config = dict(
    encoder_norm='rmsnorm',
    decoder_norm='layernorm',
    decay_fraction=0.4,
)
Rows from block 9 of the image encoder of a small image captioner, named by matrix and row number. Rows with one number belong to one neuron. Each number is 128 + 32 x the weight over its row's rms, rounded and kept within 0 to 255. All counts start at 0. Numbers have three digits each.
After each neuron's rows are labels from the 100 images, of 14976, where the neuron reaches its highest value: "responds to" is what is common among them; "patch colour" is the nearest of a few named colours to the mean colour under the peak. Only what is clearly more common there than usual is listed. The data: regions of photos with short descriptions (Visual Genome). In brackets: how many of the 100, against the usual share in percent.
# fc1: MLP up (encoder.blocks.9.mlp.fc1.weight, 768x192), inputs 0-191
# fc2: MLP down (encoder.blocks.9.mlp.fc2.weight, 192x768, transposed), outputs 0-191

fc1.316:112174173102128154184155146130100114141167118134099145154101098171195098185171134183134097193117113140148155150128146078125096110128168163110129075078126140173158084082087115115128147109194176117184135211095102154109169166130102085178133154127154145143130160131097144130145049069118161161134122192149105095156109116120080073145128106191099151097187135136133136133143109103109105102070120121047144191111104145146124173145177169136108184082144067085146193156144094095158115113150135108152167124110157066133145158091131123126122124135122121131148132088184159091143104102153141163
fc2.316:112149082083143158115133127114093201191057097148096158184123162186127126168104097056122136147120169184120066127127150134090129145155131116143136155183165119105127098124106095129068108117161122144080135109159091075152187162167086124137151143130069118125142170083170095070109105152174113148131147079177135128134105150141125123108152052158155099177156095083086128112166102142156133166133153132201086105089142117073103143102121071125131080120167116144117153157134118139109095131182133176120153108105114082148137199119133111139080138088136126146168145104044135185151051128148137107
responds to: text has "sky" (37 vs 1.9)
patch colour: white (49 vs 6.4); pink (33 vs 10.1)

fc1.520:159165095140114053111094140141106141157100132212087204158109192158136151036146110146041087172082138132110161147128129101181105097187081050116059148159125137120097150092134111161116111153121122122105071144134139147139121156087160154147162138207107078101085103144140166186101159151123128110165097128182161076077142122139112181125149145120130153151125108073156081167113078125133124119139139122096168065124090158101115133151107079129139093110082115108143131139138156176146117118105124202151115106145125128103148162157134146104108081150152128075120158137097093108138181159170124164
fc2.520:126095182107110183107138129100117161188153123192139087117130096071097127124119117131117078157163058150156133149055131093137186128171114117068105084102133102160145182147146169100069162098109141112150139111141169051092133155125147136113131124168161113138091107082123085132158109065088080122164143132204139120138105122123079109140118148159156145169151144129071165136107142170111149102111107169113160103119087138105185140113139137145137060062142157149173153091167110129111185149094079144109154103163145155100116168160109141165112142091121134124103123112117017101132144095031161122
responds to: text has "man" (26 vs 8.2)
patch colour: black (61 vs 14.1)

fc1.59:095147107107085145100137114105156169179063085117180144134160133079144085103140131124097155067107073103133139127173120170152132091139149153131101114162113158094138083119114123217117116125142171136149172134137219102060133186135173135146205069124131066081119120084148085148206142119166146080099084104188097161124138100104125095106115161105107089102135128140157127144133145203162140106084143133100090105104091143138042149158096161153134125111143105133137122153139100084089109148116119162129136154084083118114162104138105194149137122189171109077125098188089149123131115184145134141
fc2.59:112077107112112132113142064174131095134070151105181106127042180104148159079146103138141104180092134138117121135192114174082134139174142078130069160093137166070090116204100130103149091097145137114119085131191128122132138181134077102109100126153194143080124150123124070145131110074141142142106090091179091105108162121130052161142141101126094067144197155141170186133134129160128140088168109105186168143084124150195118137151112110110161153124128090135131125133122162178123085083099150146157137173151097198117096149160136107134113089106115128126099171098065120140159131097142084145
responds to: text has "man" (37 vs 8.2)
patch colour: black (45 vs 14.1)

fc1.590:113069078140084157158113073104163149167080065144140140149099181065202156101099194141123112096174070160130138196128151100100126082154167130176112105124150183145141127151169134167077110135189151181165105153148155129054112107083182095139138123115171137146110175102145112138161080098118081158087107162110143177171133089137143155132099160118144154123134100128155141114120075128118124181117126113085140087161156136120141096110094122158104163078048206122115102174148098092099142112158151090135116162113135153163136075148094194112117156087104118107116146158092088157091141097164117142
fc2.590:113164165169091140092129107132091109110108183086157115146120079103114159109089064086129158150138106142164211126181183123065162133125086118128058141084119109132079141142097110148123141078113126126100095111206136143108092151183147137120113125111098125141064130139162162122156120125131116166100117158137165107182176116127131152134180102126155097112162136141172097089091141007161123148113103123093114094114158138138100188157035124121110149106084113143132146112159140100128135077095093159162133169172100081118122152150139118106097110162128193075093094169030100112101111126115095138
responds to: text has "man" (30 vs 8.2)
patch colour: black (80 vs 14.1)

fc1.608:124076166062098095139194147108049095174139078194108106151127224104188130072124108096131129166134167088166149120084135164149168106178119135098119158094120153168145100079153112125148088155131136120188146177131129127135092156115132123118116123130095122132094130180169143122125199030107146119161061123152147142119143155149118091177131129158102097146141142095080151079157137117092114123162146112146130142110126151167184110116135120172154146131159169164151139125148156134122164169121089120152136129175130130156134130112147105070101100110118015079094093163077093169138147103087123073
fc2.608:093097112103091172138088138219119145150103118109147109126139093104102123150130111172163104121176121110081108111096112146110134114105164093162137145089121179130136149079123195054184132070123124139170165157152100096125144098123136129118157159117123150122058104146127152143173080119113132132125139113123175195145157140182110108132193092157095146085110092116139132179116114122111070120142129114117125200080162115126157082046166133030139140125104179097179100116110114127089080182182139146148127129180117086125093171152109136107174102126195088125145087103069191163120132111070100134
responds to: text has "train" (27 vs 1.7)
patch colour: black (39 vs 14.1)

fc1.593:137103142150131102117100134108105098255130189122123157145131133145144141145128096149118109075094092076122085110138149098152124143133115139107128068104149080143108108151160125127035157152098165154172119126150104121153204130118128142126153140153134143156140118098195118138143139176034148144120183131126124128083111115110145136098106112090139168109152092110129112084063105127053116039129164109144111131093156163113123118054103119149119181104089141150095108191107131097140148146099136095089178049085060090141137116125084146134111178104175114152152145068163151143162148111140188107
fc2.593:126124092096136161079133146134089097049068108140105082113166192114134151149155104138129071174150062145092170102108115146149102160180144128056122133093106125154156089149170057164108111158132055169090109139095099129120104139126140096138156161154103055140149110122115152091132156156122175136091135164086144137114150128113024107084111149157131082095100138162123195128162172153184096133160134097108129104129134110172147103123181115117150117169110085196138104101088151164155183086112179102118157108124152123075146160158149144116168116070134126121154071166162102155096149143157191119
responds to: text has "water" (28 vs 1.5)
patch colour: grey (64 vs 32.9)

fc1.702:130050126087181106118109123159120140153104155226173061149080149054126123130119134153147104113104055120160079084171179140173117085116168117140143163100112106120148125088135137147144109138140090147148147106192152142125112065113135121145100107123125097174099117181145166138096116110153132099132112122158092165095062115104152205108069148157152110080153152095129104075157150161108110137159090101142120120146148075087152074124134168189155117133108125128172084132147096122060123091088151136171143125131144065123141163144140100038147066134102095156121142126066181150123089079129127147
fc2.702:153069065101072102134159063203152154096185122124150086161181150072157131131134080127182127120180087107158090120136114107154100148113088148127142070074127116144115096100075133106082143146113102089162153080174101116113123132121160124157109089128109171148105097120126135127127145158122082158169135141205151124126099122148118076094137165157130160087126058112171139151113135142123161158162121105126123099162145135115201114044129120109106152165093110150140088141166192149074171143059078180150150111156112154108070181125120129105114144156138160124150131199102198176144129159144100101
responds to: text has "train" (37 vs 1.7)
patch colour: brown (60 vs 30.5)

fc1.146:150114079089050092117151066067086170128189081119120173128111088190110148088116125135135151114171095119122115142146076083140144063118150179147075114081094124070124116181085165108086048131096092160091189132152131165119193108142144172084098065126140071079075170170144123123148104115129115133109174118122172099135120101127137120083121098107104100149126087122105146116088100112056099087111131159181150139156123140162118105135132150103174132141104069193145119138095149140182111163148099143118098093188108115162125117115116081129144129102141097149057174095137129090137109117117097106
fc2.146:110154147134031086105124119128141150136127096128109088184130144122136115101115161138162112075119165105103123109092082138111128106123144128150148172165130177083117138150106109119101111143090163144096077137135149103115174178142139147176128106140095175099148154151102108154161140173159170151086145117111142185170086123163189160146086070120138202097190122148150126149124108153127115133152124081112190116116199164124119123135141092108135106096128182156204101086080157068125092175133136122160066180083116121162109070085086065157079098085132126074115181175163213165143110117122120130
responds to: text has "pizza" (31 vs 0.8)
patch colour: orange (25 vs 1.6)

fc1.35:164212115080098094108080114108172073163105110118237161118121092113107159145118128168132144114119079148195134124141136169099121143106105152114128116195134123072171084187158171143113173125169144147099150147162143126095117087102146127116162185164154125103108144125174091114131173174096084099082119102189133139189168111123127125115182152170156162126144148090149147182128152140115128071091101161137102183171122140146136151102139154198156142106114130135164125122102123109131075118141136115181196107116141182089112113113139106138203106170167166124056111161110145085154142173092138170
fc2.35:129131211089077136118179119095070121128130096135093078155155081152104131154166058090106133172181120123132111109082113156131151098095165087115119160163136118126105122133130089114139086155134126103112142181190099179129090146146169098068079120202153090103072154051140126068174088119115135103043113125110106147126090120181063105129107113127127146126078137109096143157131123097125095101119108102149154117172160085164146130071121111145089122108072139149111189129124130160200153117130092122112099129183052133124100107109126105128167078148167082168147198088147131131105147109162115096
responds to: text has "man" (26 vs 8.2)
patch colour: brown (61 vs 30.5)

fc1.622:102135160175150077115103123149122129141102210142071126109118140157118130119061083096079128095111129101104155108095099160191190129148119096186087093166143074111112161092083123100094119109079143093098158161136154131091175148074150176072049120204139174058127143133097116116123169121156122131218089146157192078079170133142145116159159114161106128140104126168135132074137159115166105147122151136103106079174091121131159177145121124136150152153087057119137119147085114067125159095165155128099129159117070122090202164117127124146157110146116120151137129126173140094120155100088126131
fc2.622:137092092132075108145123110143135173123144134144160096188145196133042106041146121123114151119130114113120096124083151149068089150175088200131176105172166095135134092051092184160147159149080105172134133147139089086172109129121113148139145102103088093074105150111122174181195105113136091149177149194123139177127140114159104166180145131188100120133147169164101104138132096175099147074108164111159124148106158178121157112083156107125145114186186102135146149131108129168110169154101143091127116135149152102163150049092133118136105116146166107133113158111170118130204093151154149104
responds to: text has "man" (29 vs 8.2)
patch colour: black (32 vs 14.1)

fc1.126:108163093134145109136120120130082144184138109114091078101124139117099120092169107147169121118131068124140136123168123121108113141178060129116121156151138104100128095096129099120184197141185160108140196161164117069139152115140105154174158116096109109113106085139118155173030109133156118137094163099141149116138083137185138106070149140102143145143162120110115087110126116239172135128211024134162151132154148107115095154148050071139123131115163172070139158095113071090119181112160125159183143156106124127120163152127118129139134081166095109153094174167102147118147146145114123193
fc2.126:108101148137114200171126139153116089123154124108076112125106116120113162116140111111188077124105098117150109156160145096078121126157106141126122138149154062129150149113142104121124031105121132144109138132119056164144042202121091104111182081150119086111179133128123094134109118165168082100121132079198152140099090092128163110134196134145123190105112114201150124150047150162112165108152155077148158156129088179103181154109120122110130119089188166129112112137060059152127175087102146152093121152095099149127124184162129075111118083168156121134110124133143127126180145161119079067
responds to: text has "man" (27 vs 8.2)
patch colour: black (53 vs 14.1)