config = dict(
    encoder_norm='rmsnorm',
    decoder_inner_norm=False,
    warmup_steps=270,
)
Rows from block 9 of the image encoder of a small image captioner, named by matrix and row number. Rows with one number belong to one neuron. Each number is 128 + 32 x the weight over its row's rms, rounded and kept within 0 to 255. All counts start at 0. Numbers have three digits each.
After each neuron's rows are labels from the 100 images, of 14976, where the neuron reaches its highest value: "responds to" is what is common among them. Only what is clearly more common there than usual is listed. The data: regions of photos with short descriptions (Visual Genome). In brackets: how many of the 100.
# fc1: MLP up (encoder.blocks.9.mlp.fc1.weight, 768x192), inputs 0-191
# fc2: MLP down (encoder.blocks.9.mlp.fc2.weight, 192x768, transposed), outputs 0-191

fc1.636:144101103156144152183110149116142136181193118078167108171160150117131104162080136155106107151168153146187080089133094139135118127089099119135107148177139135057078130147144165082151095184160115121169124135170152125085155121110048129195121116119136149152140206076120136159130108123105157132145040072183130116146128143114135100108186145137150124107180096097169091145152192195138105118151093152125118189134133056112120092112196140158150141184079104138087099133121126086118060085102141152167113134124087152112102097059132110113128099144152105128149141168094150128140087080130114184
fc2.636:148120139130165134114180165115134125139025152142121115055062192130109120146166135165072108126124134160162086078165092085093118118108140137143137119147103102195146101151130121119139094138181121068119115115161053141141191180055135131206156078136121126145189146160122159152161159124185125094058118123198113080138097112125095148100157090133087182133181120122148154172132149133148158123154101117134162101208088140198078135144126134138098138125130122132171096116157188136142138147099102115074112115125130061103161133120111079155152101158140159076153110090138144142096128105163110130
responds to: text has "man" (31); text has "shirt" (28); text has "woman" (25)

fc1.26:126088106128118127143114057118082187207130181089123114144139120156200135105109133151181133095117057147112128174116118174127147151138109165134175184137134162098183053143138133095168092116122180115186174159099120159131118142135146112127149089112125073146067145110152118188115121119126136127141094108109075140114101155158137114083130140140160162182157133143147174153106127160092130110100177133207092088100170136103080121112168147111099136178045159142127083140172111116134155103172062167127077172149148065129130103129153105114125167121069122167119083213108127124108177107110149139
fc2.26:143176118130153130123139144138147116063047141074161151109091131141122089132069152138120219090156141154117155125150140180098162111120162114154108117130148180153167130083073094123125164144109171139169159118129088109064138195113125115121157087173131127101166173177151100140113163131163091077135117134064138130087144139098122100127130117118147091078116183124107106111033124141148197147206146133114143145108118101132164153141130150119111139141087133086132095143092099100158098110122139092163125129103119161140060117168121118122173131199129113115068132179137081145137240118155124049
responds to: text has "man" (26)

fc1.517:107167097143146097160173058170182176138108164136105077165124145085079143183124157155129172124151050084126109108113084143152173162175130123141077117156120173098140127133100086129147150112169123197118181107111048168123083121156124150167171131085196150102152109133124135129064087169199176108150172130147180183108140187137124115113143124111175131139146124150166138088163147149116126126161101076121150104127108136071102172133094076140083075127161122047087104049114091126098175135088107130135098136148098113133099138134085136131145153165128152142138146135102138136105119203126117150
fc2.517:107138095163139142179158176119161106165124085144113134113104068099152131142066111134116080113174196126115091140119101088101134117142107095118189138146078095143170109080106171104135070138128156194112124114128096174139110123145124140100139111151081145169114104116152131082112231155173124135095121131105139134099151125148097057082140126135162135163125118131137114200117153167094136104174188120148165132151110190155183135107118170097104093114174139148136181139047128160096154142137109122099118103152124181084107189105154086090124095130098161075135154129081204102128079081145187062
responds to: text has "man" (30)

fc1.57:134162150132162147146063183046145078119124151172134189152104100141142133145191082070063119158166098112136129181123138140150096179089121125102142150174097109065106104128166139115095161134052125140141200161154137096135063125138133118137093185158122141169110095120137088104099105080156151130156117138143149143128142124133116147185140164191168132134227096174153127103104173163061097123088139151077101107083098122088116111136159108170101086113147109114092096100132124146107159098163168140114151131113163093115124140110071195146115131137118137126182094072119062145120131078159089109
fc2.57:161175128136177080134089109166150099118097091171157198119133104163081152078143145093106117083057153086115158143127187164138139086109136107125134103130099109079142089139163099112168121133137165120096123148075153116165149141138147098117117137159125165104136113133124199181094076141122106113086108094101108151172093176093118152099063177150112116087151116161150170090140115121173113124138106116113088106114126090084090091170180115110150173073162132100116166172080141115125071171122134193151115192163142131146028131083165090099166180160140104163162151164141146097074121111114103188
responds to: text has "zebra" (41)

fc1.374:177143133144110112141097112107097079171099105141094192153115126142140170160135100101131107111084134140123174091109119130194118129141197114093149117106119118113162094149099099105158154097108123099144176213171110107135072129107176148147132109097150118164056161061123087060142125088133184069106090160143128101172149122141119107168087156149126182119168147148133121076115106183171131145133184080145068140081085116108119191112216101112110155104100171081081143107138164082151098153142109101126106147164141108177130100086116046146110067088089151104120131138111153165166136122123098163
fc2.374:149139142129061119114096133092156100163115054201117141063116110155113120119125166144087133131152187169170127140159131178166132102089117168128137131163121123134129133132152087153187104152152113106118182093090106111107106136205152131137186128129123145131142087114087125099072160113195159176133134100063089160170141100142109136111117189084056099089150133049151119141130109139064068111110105083070096128164165122187071149152171129124063182122182130090147088125149122109136133149122138172096122143133132137111156152138134180137142130094156188088133099138139164174079169100138071158
responds to: text has "giraffe" (29)

fc1.94:102103155129182122118097163097111159154145111112116106129149135119111131069144131073129164119192142174111143108141114130187086130102119104136139183170106131112105133065188171165163119133105072083138185136150145088169053111131153167133200107120100155136093092107192110091153093120184110130125186127126153086137113099187102137155142144117184126112225128179095077083098154160136104112079155153144103146118151151155166138121168152086125124137158122110155133118220172112099145155127133167139140128130182120145161169175129060132133168111035175155165118157155092123147107108131178123
fc2.94:149137145204131105204156110111130075138074141138133149118165089134110110151103073088178106134075168137069124147139150107143174125109117122095075098133140115145128136169136127203167131152125117142117110097165112161154098154141117107088103042106125180105101134122175194125099174111140119038096110097090176181183150127141093192130112153127114098084153105167137130164153119114150120164108129087156090123165152134137152108120146064080163144094105108113136151123077112150091073088115150132145148121177120213128111155091067117153122193143149171135190138118102135128105184107159091188
responds to: text has "zebra" (48)

fc1.29:178102091141074197075127133124119115167120082103099154157075130147065201108093105126126127140103124150122110151161044152146127087145126123130112122159146076135182121100146159091100131101168146100174129137120119145107133170069158135149098130098160119136112087105092157104085141151121074124129193096137121120037115112095187121105112037136096145221132158140119105102119113125147126129160125148141169107138116037111147109107096125128127143144108159160099104122119128157123208147076153125112036132120140073100141091099153148131140172138112202147105127116136100146114135026114131119
fc2.29:067116110176120097154086093160096088091071126143083122129114149091146128091177157147136106136119128147206181082159092080118149102144114097164140097165125116115184064134128126140127130147120106098136143097124102067117201094104175152138070164066144120099124146140135148122113188129139162152139164108185153113135054084150130118135142078116102133137167179108045075142097153113166113103123114159113169148110122094146111151165133136176160140156137123129118166151136127188153129130109143144119131124036111139184183121169077129157061182137203086121085135187148135174152096103096095140
responds to: text has "man" (26)

fc1.144:155110144076100165143150148102160171120031138135160164202162153147108130114177135081060101096135156154092169126147137137116124091102080088089160112202075127094181120152163156175141166116081165114095193169126163127154085109119133137093063153118109176153165147119149142087123162122094171099114146096105160122098105108155141120134128170153138112148186112189051137127075138100097094133116115079101097143139104156103109141152111172123138158164183099116161183124126089136142145158128154170126100067123135112132072113133130103094111094105079099104129126156086143185197111110133147048
fc2.144:127147139135173183146153156140130101106158153132136107177111103135149119125143123151118093073102173168178048142097088130127140090127128113165023109151100077119088082062113126083123143128142112143164072157065126132131128128155101103116116126156142134132076158113111173115111059140101044113109081186067120075133128143123114141126121153151107125137139161109082184126134081135177191143114134151152113132163161165127089139143150070153169075105039134152110098168180139075140139141165143166112105158184110104175117089082060158117172139134114128109191175134121130140142109089146093099
responds to: text has "zebra" (37)

fc1.11:143160110106104145185113118064113093154101183145110028107163164130180181152134130150117133119108150101042172164118113165094127100072120069186099130129119178138095150142118188146172112111117084119120125109118117124098134149099111109152119191156116031192144121130118145150134149153107081168092036103110168196114137094132127095156153166106153159122123150100071103127114110146078121153090125171144149125125103113139203131113123111115095145152156114137104157117171184057152132141091151115175132111125125118141092193136106129111107141136120103124143148183101106129200100061087153154
fc2.11:095150124130113114124137129185132123116173176105147119154108176098121088198182144094090126089151152163076081096091138161058133098118144169115068194159120058152167115128111103116171088113192088143149152164136132126125133183108136155176116162130140147135166100127110160156112211149113108129075099125093094086095116109141110132121157101182143133115148147148110105100178103164119254161132105118131137115162139101165175134139102142132090125128138114131118118146111161168063142155143148178138165097124088154134165114115114133123224141138087157111108041148107117047162122109095096107
responds to: text has "man" (37)

fc1.493:169109169124098201173131122094131063127127134161158156124131107154172144112139112051148122126126130107130141160143095151128101146075087132091158166155111102087130118149050139152102140071133080117116131164159095110126171116131165070122120181143128119159146138124185155149127140112197147126141160122145208102166107200104129132186118145121112156163157094200131136127109077094109079142146211143087113148118162148166079157108134128146152095184150137149131149233062153119108154151141176085110120132181100131155118145118063174155143161095183108138151084086067148133105143155135114153
fc2.493:148197079143188166103120137122128113135142121092154137128156106141164148098160113097122140150148139117094192131093110153091103100120115130133120108124086136096197200155170140042148123136147131056112128128126175121118130078136195136107132085147088142158159113172111117092127096121109100109133094099110109074101115055128157106140101154162129070102185162101098124099101135049097113137109132139122125092207113198137135134142116185155102140120086091154144147181118201203108165174126110155114175154109182173163141177062138088167111186094134120126084106166162153127117141137140179118
responds to: text has "tree" (30)

fc1.430:143093090144150157168160132199130116145127117126099180185148091135112176128114144096134151094080081134193111177148111089064103118143124088082168128130160079103059082148119140129114101169157084172161166151144139129095111085137130183096131141144135121143212104173113139165171122141129208080124165143123170137130061150164107076122155126103128179171127095136107107131172179065152105161164172160104100109123120182140114110111158140130118132133088141173157076154201107083150140136124159131121109135138169127121109105153118100091130191092128138137178120161157170083186152126099043160
fc2.430:113104146118167169117127108138137032150131137135099099195121085128184133133131154145159115123134127097096169120088120135119115168189137119147184133162104154110139108141108105108095144125164116053170158113168125144087154143134143221146131094105136075109180133118085140134133108158121214053147167192159130100092186100128061140079150142102173110140091147136091114134202105152119135092105135099171079127116082066096146090199111083090147130105119102078099096120176113145144132125059141116103139145110126077097144109108055143163140130146177125140112174112139125147120153157198089135
responds to: text has "sign" (42)

fc1.286:141155175055116170167120118085176154163120122097153153100136132114108128132139100158092112167141169151195106162138145198162195061136088127178191115179124171161118136099135083111153062103152099094183152081110119193152156102135094158167109086134119145156101144092087145148114124153084139121180160070133166058110168087098123097152154151146143123110094084143137121153137124073169129152112117148128107211140116197131102147129139156181080111148110140118110109112137196108140077119144165107127131146093092145123112127115117097124087136171107225129155157167079142163128155081104168115
fc2.286:108068175119200103151117155123157135137134147162112105132137127159070123154120115113113119163102156112136178121151155100108158078128082152118119106110076134179074159096159115137125120091131167194072106111105147132176109171181203067114146077120135113116091131136087173187131166137099090165070095132081166081121097180117204163087166121111097098134145168151054140077090145173108146150139126128146133130137162083131107128062159153116089165125119158136135108121097161202118097183112127137169093116168129142131113129096132115177140071134106170115183124143085168119179069101084115078
responds to: text has "man" (31)