config.yaml
encoder_arch: "convnext"
model: "image captioner"
dataset: "regions of photos with short descriptions (Visual Genome)"
train_examples: 203450
image_size: 64
crop_scale_min: 1
horizontal_flip: true
translate: 0.12
tokenizer: "word"
vocab_size: 6471
encoder_isotropic: true
encoder_norm: "rmsnorm"
encoder_activation: "gelu"
encoder_mlp_ratio: 4
encoder_dropout: 0.05
encoder_inner_norm: false
encoder_patch_size: [4, 4]
encoder_conv_stem: false
encoder_layers: 12
encoder_width: 192
encoder_kernel_size: 3
fusion: "cross_attention"
decoder_width: 128
decoder_layers: 6
decoder_norm: "layernorm"
decoder_norm_position: "sandwich"
decoder_activation: "gelu"
decoder_mlp_ratio: 3
decoder_head_dim: 32
decoder_fused_qkv: false
decoder_bias: "all"
decoder_qk_norm: false
decoder_layer_scale_init: 0.01
decoder_parallel_block: false
decoder_inner_norm: false
decoder_kv_group_size: 2
decoder_positions: "sincos"
decoder_cross_attention_every: 1
decoder_tie_embeddings: false
init: "torch_default"
residual_init: "none"
optimizer: "soap"
beta2: 0.95
lr: 0.0032
beta1: 0.95
shampoo_beta: 0.95
eps: 1e-08
precondition_frequency: 50
max_precond_dim: 1024
one_sided: false
adamw_lr_other_params: 0.0013
grad_clip: 1.0
ema_decay: 0.99
steps: 5500
batch_size: 64
epochs: 1.7
lr_schedule: "wsd"
decay_fraction: 0.4
final_lr_fraction: 0
warmup_steps: 270
weight_decay: 0.2
adamw_weight_decay_other_params: 0
Rows from block 7 of the image encoder of a small image captioner, named by matrix and row number. Rows with one number belong to one neuron. Each number is 500 + 40 x the weight over its row's rms, rounded and kept within 0 to 999. All counts start at 0. Numbers have three digits each. After the name is the row's rms in percent of the matrix's.
After each neuron's rows are labels from the 100 images, of 14976, where the neuron reaches its highest value: "responds to" is what is common among them. Only what is clearly more common there than usual is listed. The data: regions of photos with short descriptions (Visual Genome).
# fc1: MLP up (encoder.blocks.7.mlp.fc1.weight, 768x192), inputs 0-95
# fc2: MLP down (encoder.blocks.7.mlp.fc2.weight, 192x768, transposed), outputs 0-95

fc1.425 095:539516509509461561491562478511497476508454524568510503507499453504573632455558461464520561431495513528544466478521499461478448468504513575525434473444450513495469528551518442486480499506454529558502534491476582433470569540514574494470559581493445485549474476514431439438495529592469453481
fc2.425 086:577479524495507520519518414481568467445478506512491489508548525557462504528515448532497448493538578488485519459558465511571544490503522527497501408404471499498438557486478473511477456522524503486454490512536543485536508517506590480429463468558536523508445550491530534485615494534484498423
responds to: text has "man"; text has "shirt"

fc1.289 094:463441525541474532532537483478471472445492496389475536499548530495499481502527454438434502515504502494479552422495482502495516519493448518463552569511590500483509482495428455539511508423491463441458460523525498554467461535482478459492458500477565493474426504590495499506497588553488572449
fc2.289 098:479516534528503522526549513510463477500498459524467501536495506515500501483473472494452430535540470517487417498551536437390475467539499499452442530490484510543501449488435426446490485500419583516416530570501515504500462488523504489502453501429503571461467466534488516500490470476536397525
responds to: text has "sky"

fc1.477 091:509496583533475474512443418496540421476456492452519490492492407472446519490539519463513507514510460515471545489484494463454510565467480531465500469412545439400457561534476502418515461571515525504484505464567496525495563549560514569450545557581544438515511504493453470489510512425447575510
fc2.477 103:444415526504557514507530439482426470504527525546507497465496477453514438443514565473509472511537398450516509449543445454472473464512501478560508532468544501528527487425485486511409534446404450423522541449469544480465524442472497523521499455503438561501508527479499516523532519440442465431
responds to: text has "train"

fc1.356 101:504526521487565438507560466458518516468526465492480536545471446512436515532602552470530451450514480479495526480568492504497474499496475524560491506496486489502428449444520476512430473417574569462482473474499465452597580539605470462520503519489528472503564439483508443532498458489401503485
fc2.356 095:495475561516502500455491520519519558433484513493488508543517509501480545577577591535483492434558500420404446495493531508510527455528467473503447477516512521446583498562504522544421474509525494506533459475538514506446504569473479477468525535569499397441507541491468538447442447470510546480
responds to: text has "sign"

fc1.295 095:452506517482531428480473498515505452541494518475459495549495492565485453455560523490515436468462459424494513434516517511448447545469502529508514549539623469512403444414517490597476425546537522485525486493573435519511462438420466523544471501516544552489550489461481506539475437484515500477
fc2.295 101:568467570452497539502523534481523484480455487541483469540482481496490533572444511511478512449578490492513493517505448478474506485502512503454481502545509543526492529507496524490559625477519499514509486460553469467482536560451501508534483506484444485424504467468549510513501499513511504476
responds to: text has "sign"

fc1.618 112:501496535447503502479533551489553490438576411500413434462513479560489476467523467504490554460413534499509542487495517498436558468496513494508423522511465515498541455489488483482518523510436486461436417527520515502537579487524502478486474538508416461460473426422561480392542498464391504471
fc2.618 112:479442528498490529439515503474484498461472536563593454550558495511515527455483506439560451524536497477499453478505455418503531508532520412562520481416489563459564465457480493476465475522446465516542458437553517528489431527484522573467540517502489470503504500555468566534498499449454523447
responds to: text has "man"

fc1.408 115:532470480529485447511482457551516490504537546468494487507507522514535449500537396461534476490441514465521504512488439513454517477487541537481525539461527422532441403513552477563430528450481529497547394432522452485503580485525501484554473484583560537592506533468507530481462422511470454490
fc2.408 120:557527499567535458524455529526502510480509547501490504549434514534509504502534574411432496469528590496452483529498443493535512550520511468538478480503483457450492485551448455546492510533567536462461442511510559482473537493512494492491446474541512542442512437473490586525528430482524555476
responds to: text has "zebra"

fc1.661 101:514529536540515535419595523547499457488500504420460472521549476478453489450488536522475563534467535484479555440540510473493498475572417521547526483487499556521498482520527444498532507500466522476567438500476511424591468512481494516502513540488483509544474491468458438487539470433419492503
fc2.661 095:515514536506511507452521532419595517497486549528485452440514479550570491538516511563488477521579512530461429410438467436504511578459522552475471475496503532524470549424427475547520500475442512567520536503549456507501438555577476520485445516531472444435516539467487468547543444437555445450
responds to: text has "man"

fc1.20 099:505488515539506496489483537465497478447508480506464518515522482468488475517478478482549543548570437576468530488507533503468444528443547542540510507486433466517454496506462478573565499534436515489459512536509484449496475451504505563534458416574509459392498486451468508531559485535449561502
fc2.20 115:427462536469495437499510440551519493478492438483512539480500538495511547526514484438492445492529444562498475529519496479478528500478486473440496464521499488555528505485480490552469498522481463577500493521511558554460495467458463474495498493501469506493515468586436560547529471531605543572
responds to: text has "water"

fc1.641 122:567463526428489488482548441522494493437457470519491529449465482486455542491530537500504529475463540440523487423512460531445467526517372494507508489523443423535527416494436509382508503478533611621516471550499528535421467434514441469462518515467512499450496441575519516533538484512482490552
fc2.641 109:544422480546452417517470467526442546482464459491488485506429481525471538433527471524537420514472535538527491496509476507503488467474454465489529499541517518491505460427509405620515472527588467551422513502502493513499444467469489481499516516446523578506471503557560463520513453570517486476
responds to: text has "sheep"

fc1.146 102:499482459557476467487542542508539489460519458491559542497540517550481535496544503519429519518479498417471519504509463508482479458527467558477546486551491486581529480508455503553511519481446563467524373475514464476572461439474579509439480593479471543487548478472481542430467626498521539483
fc2.146 108:545477450537458457400463457550490467430526505457486439418588517492555536510556443446509566564474496500556485537480478524507562577520515462534511521478540512482565544469586537434463437477495494515495487547494524458530533538584527479471502479498549553582546532453453508529473436471535477518
responds to: text has "man"

fc1.455 131:471476513613536499511519477486474498453524578495486462450514487480483544526536503552475451521520475535545475459547560497444448491559488561478505457496488462452539580418561467496446539508497496528475483514453565556528494533496425530471508459538531558449527474603499509508475461547485468460
fc2.455 106:510532444478571552495475520501547480541451427458419457515568462558521575476512531463538536522572493531498472495472438512513515563517538481546499473527524486476502493592551558439512557482486521425529528477481496497471439547500548456545472498454439533570459444504495483536497458446392460536
responds to: text has "trees"

fc1.282 116:417465572475497545552531454552458466490534468530531429507497507593450540550510500458486531452509471497523490540446492437463508481507497509400540368447504463455505518467491532488468562470519430443498535485485462455458520510534524377555514541506453405536493484506470524515512482512547493559
fc2.282 105:506463461433503525548551400508541512474569541448492543497557531439599515508515541517468546476577552550514498448506477483490448486434547511530450510477488456523534463521492504452535489465450526499483546567472488532565492494431570541516480468452557556458528487448440471503528472537497489505
responds to: text has "blue"

fc1.669 130:545504539517487517501518427478455461439441480558435555459531540543402568498525501472528497544378449493531475514563537505439490483436441447420569440516517443497491491487502493461462441494529462424516460480590490541558474534517477464518555519501464483471539524518559447520517436545473474534
fc2.669 112:480426514482487508484462516504441516436521498521467523455547456452525511498446460442475467466415527537556486515528512449545570539530592496503469505530549487515528497499531456499505525487547619502475479491440573529519487539425472505501568465530489518482524536516518554470503410465479507533
responds to: text has "man"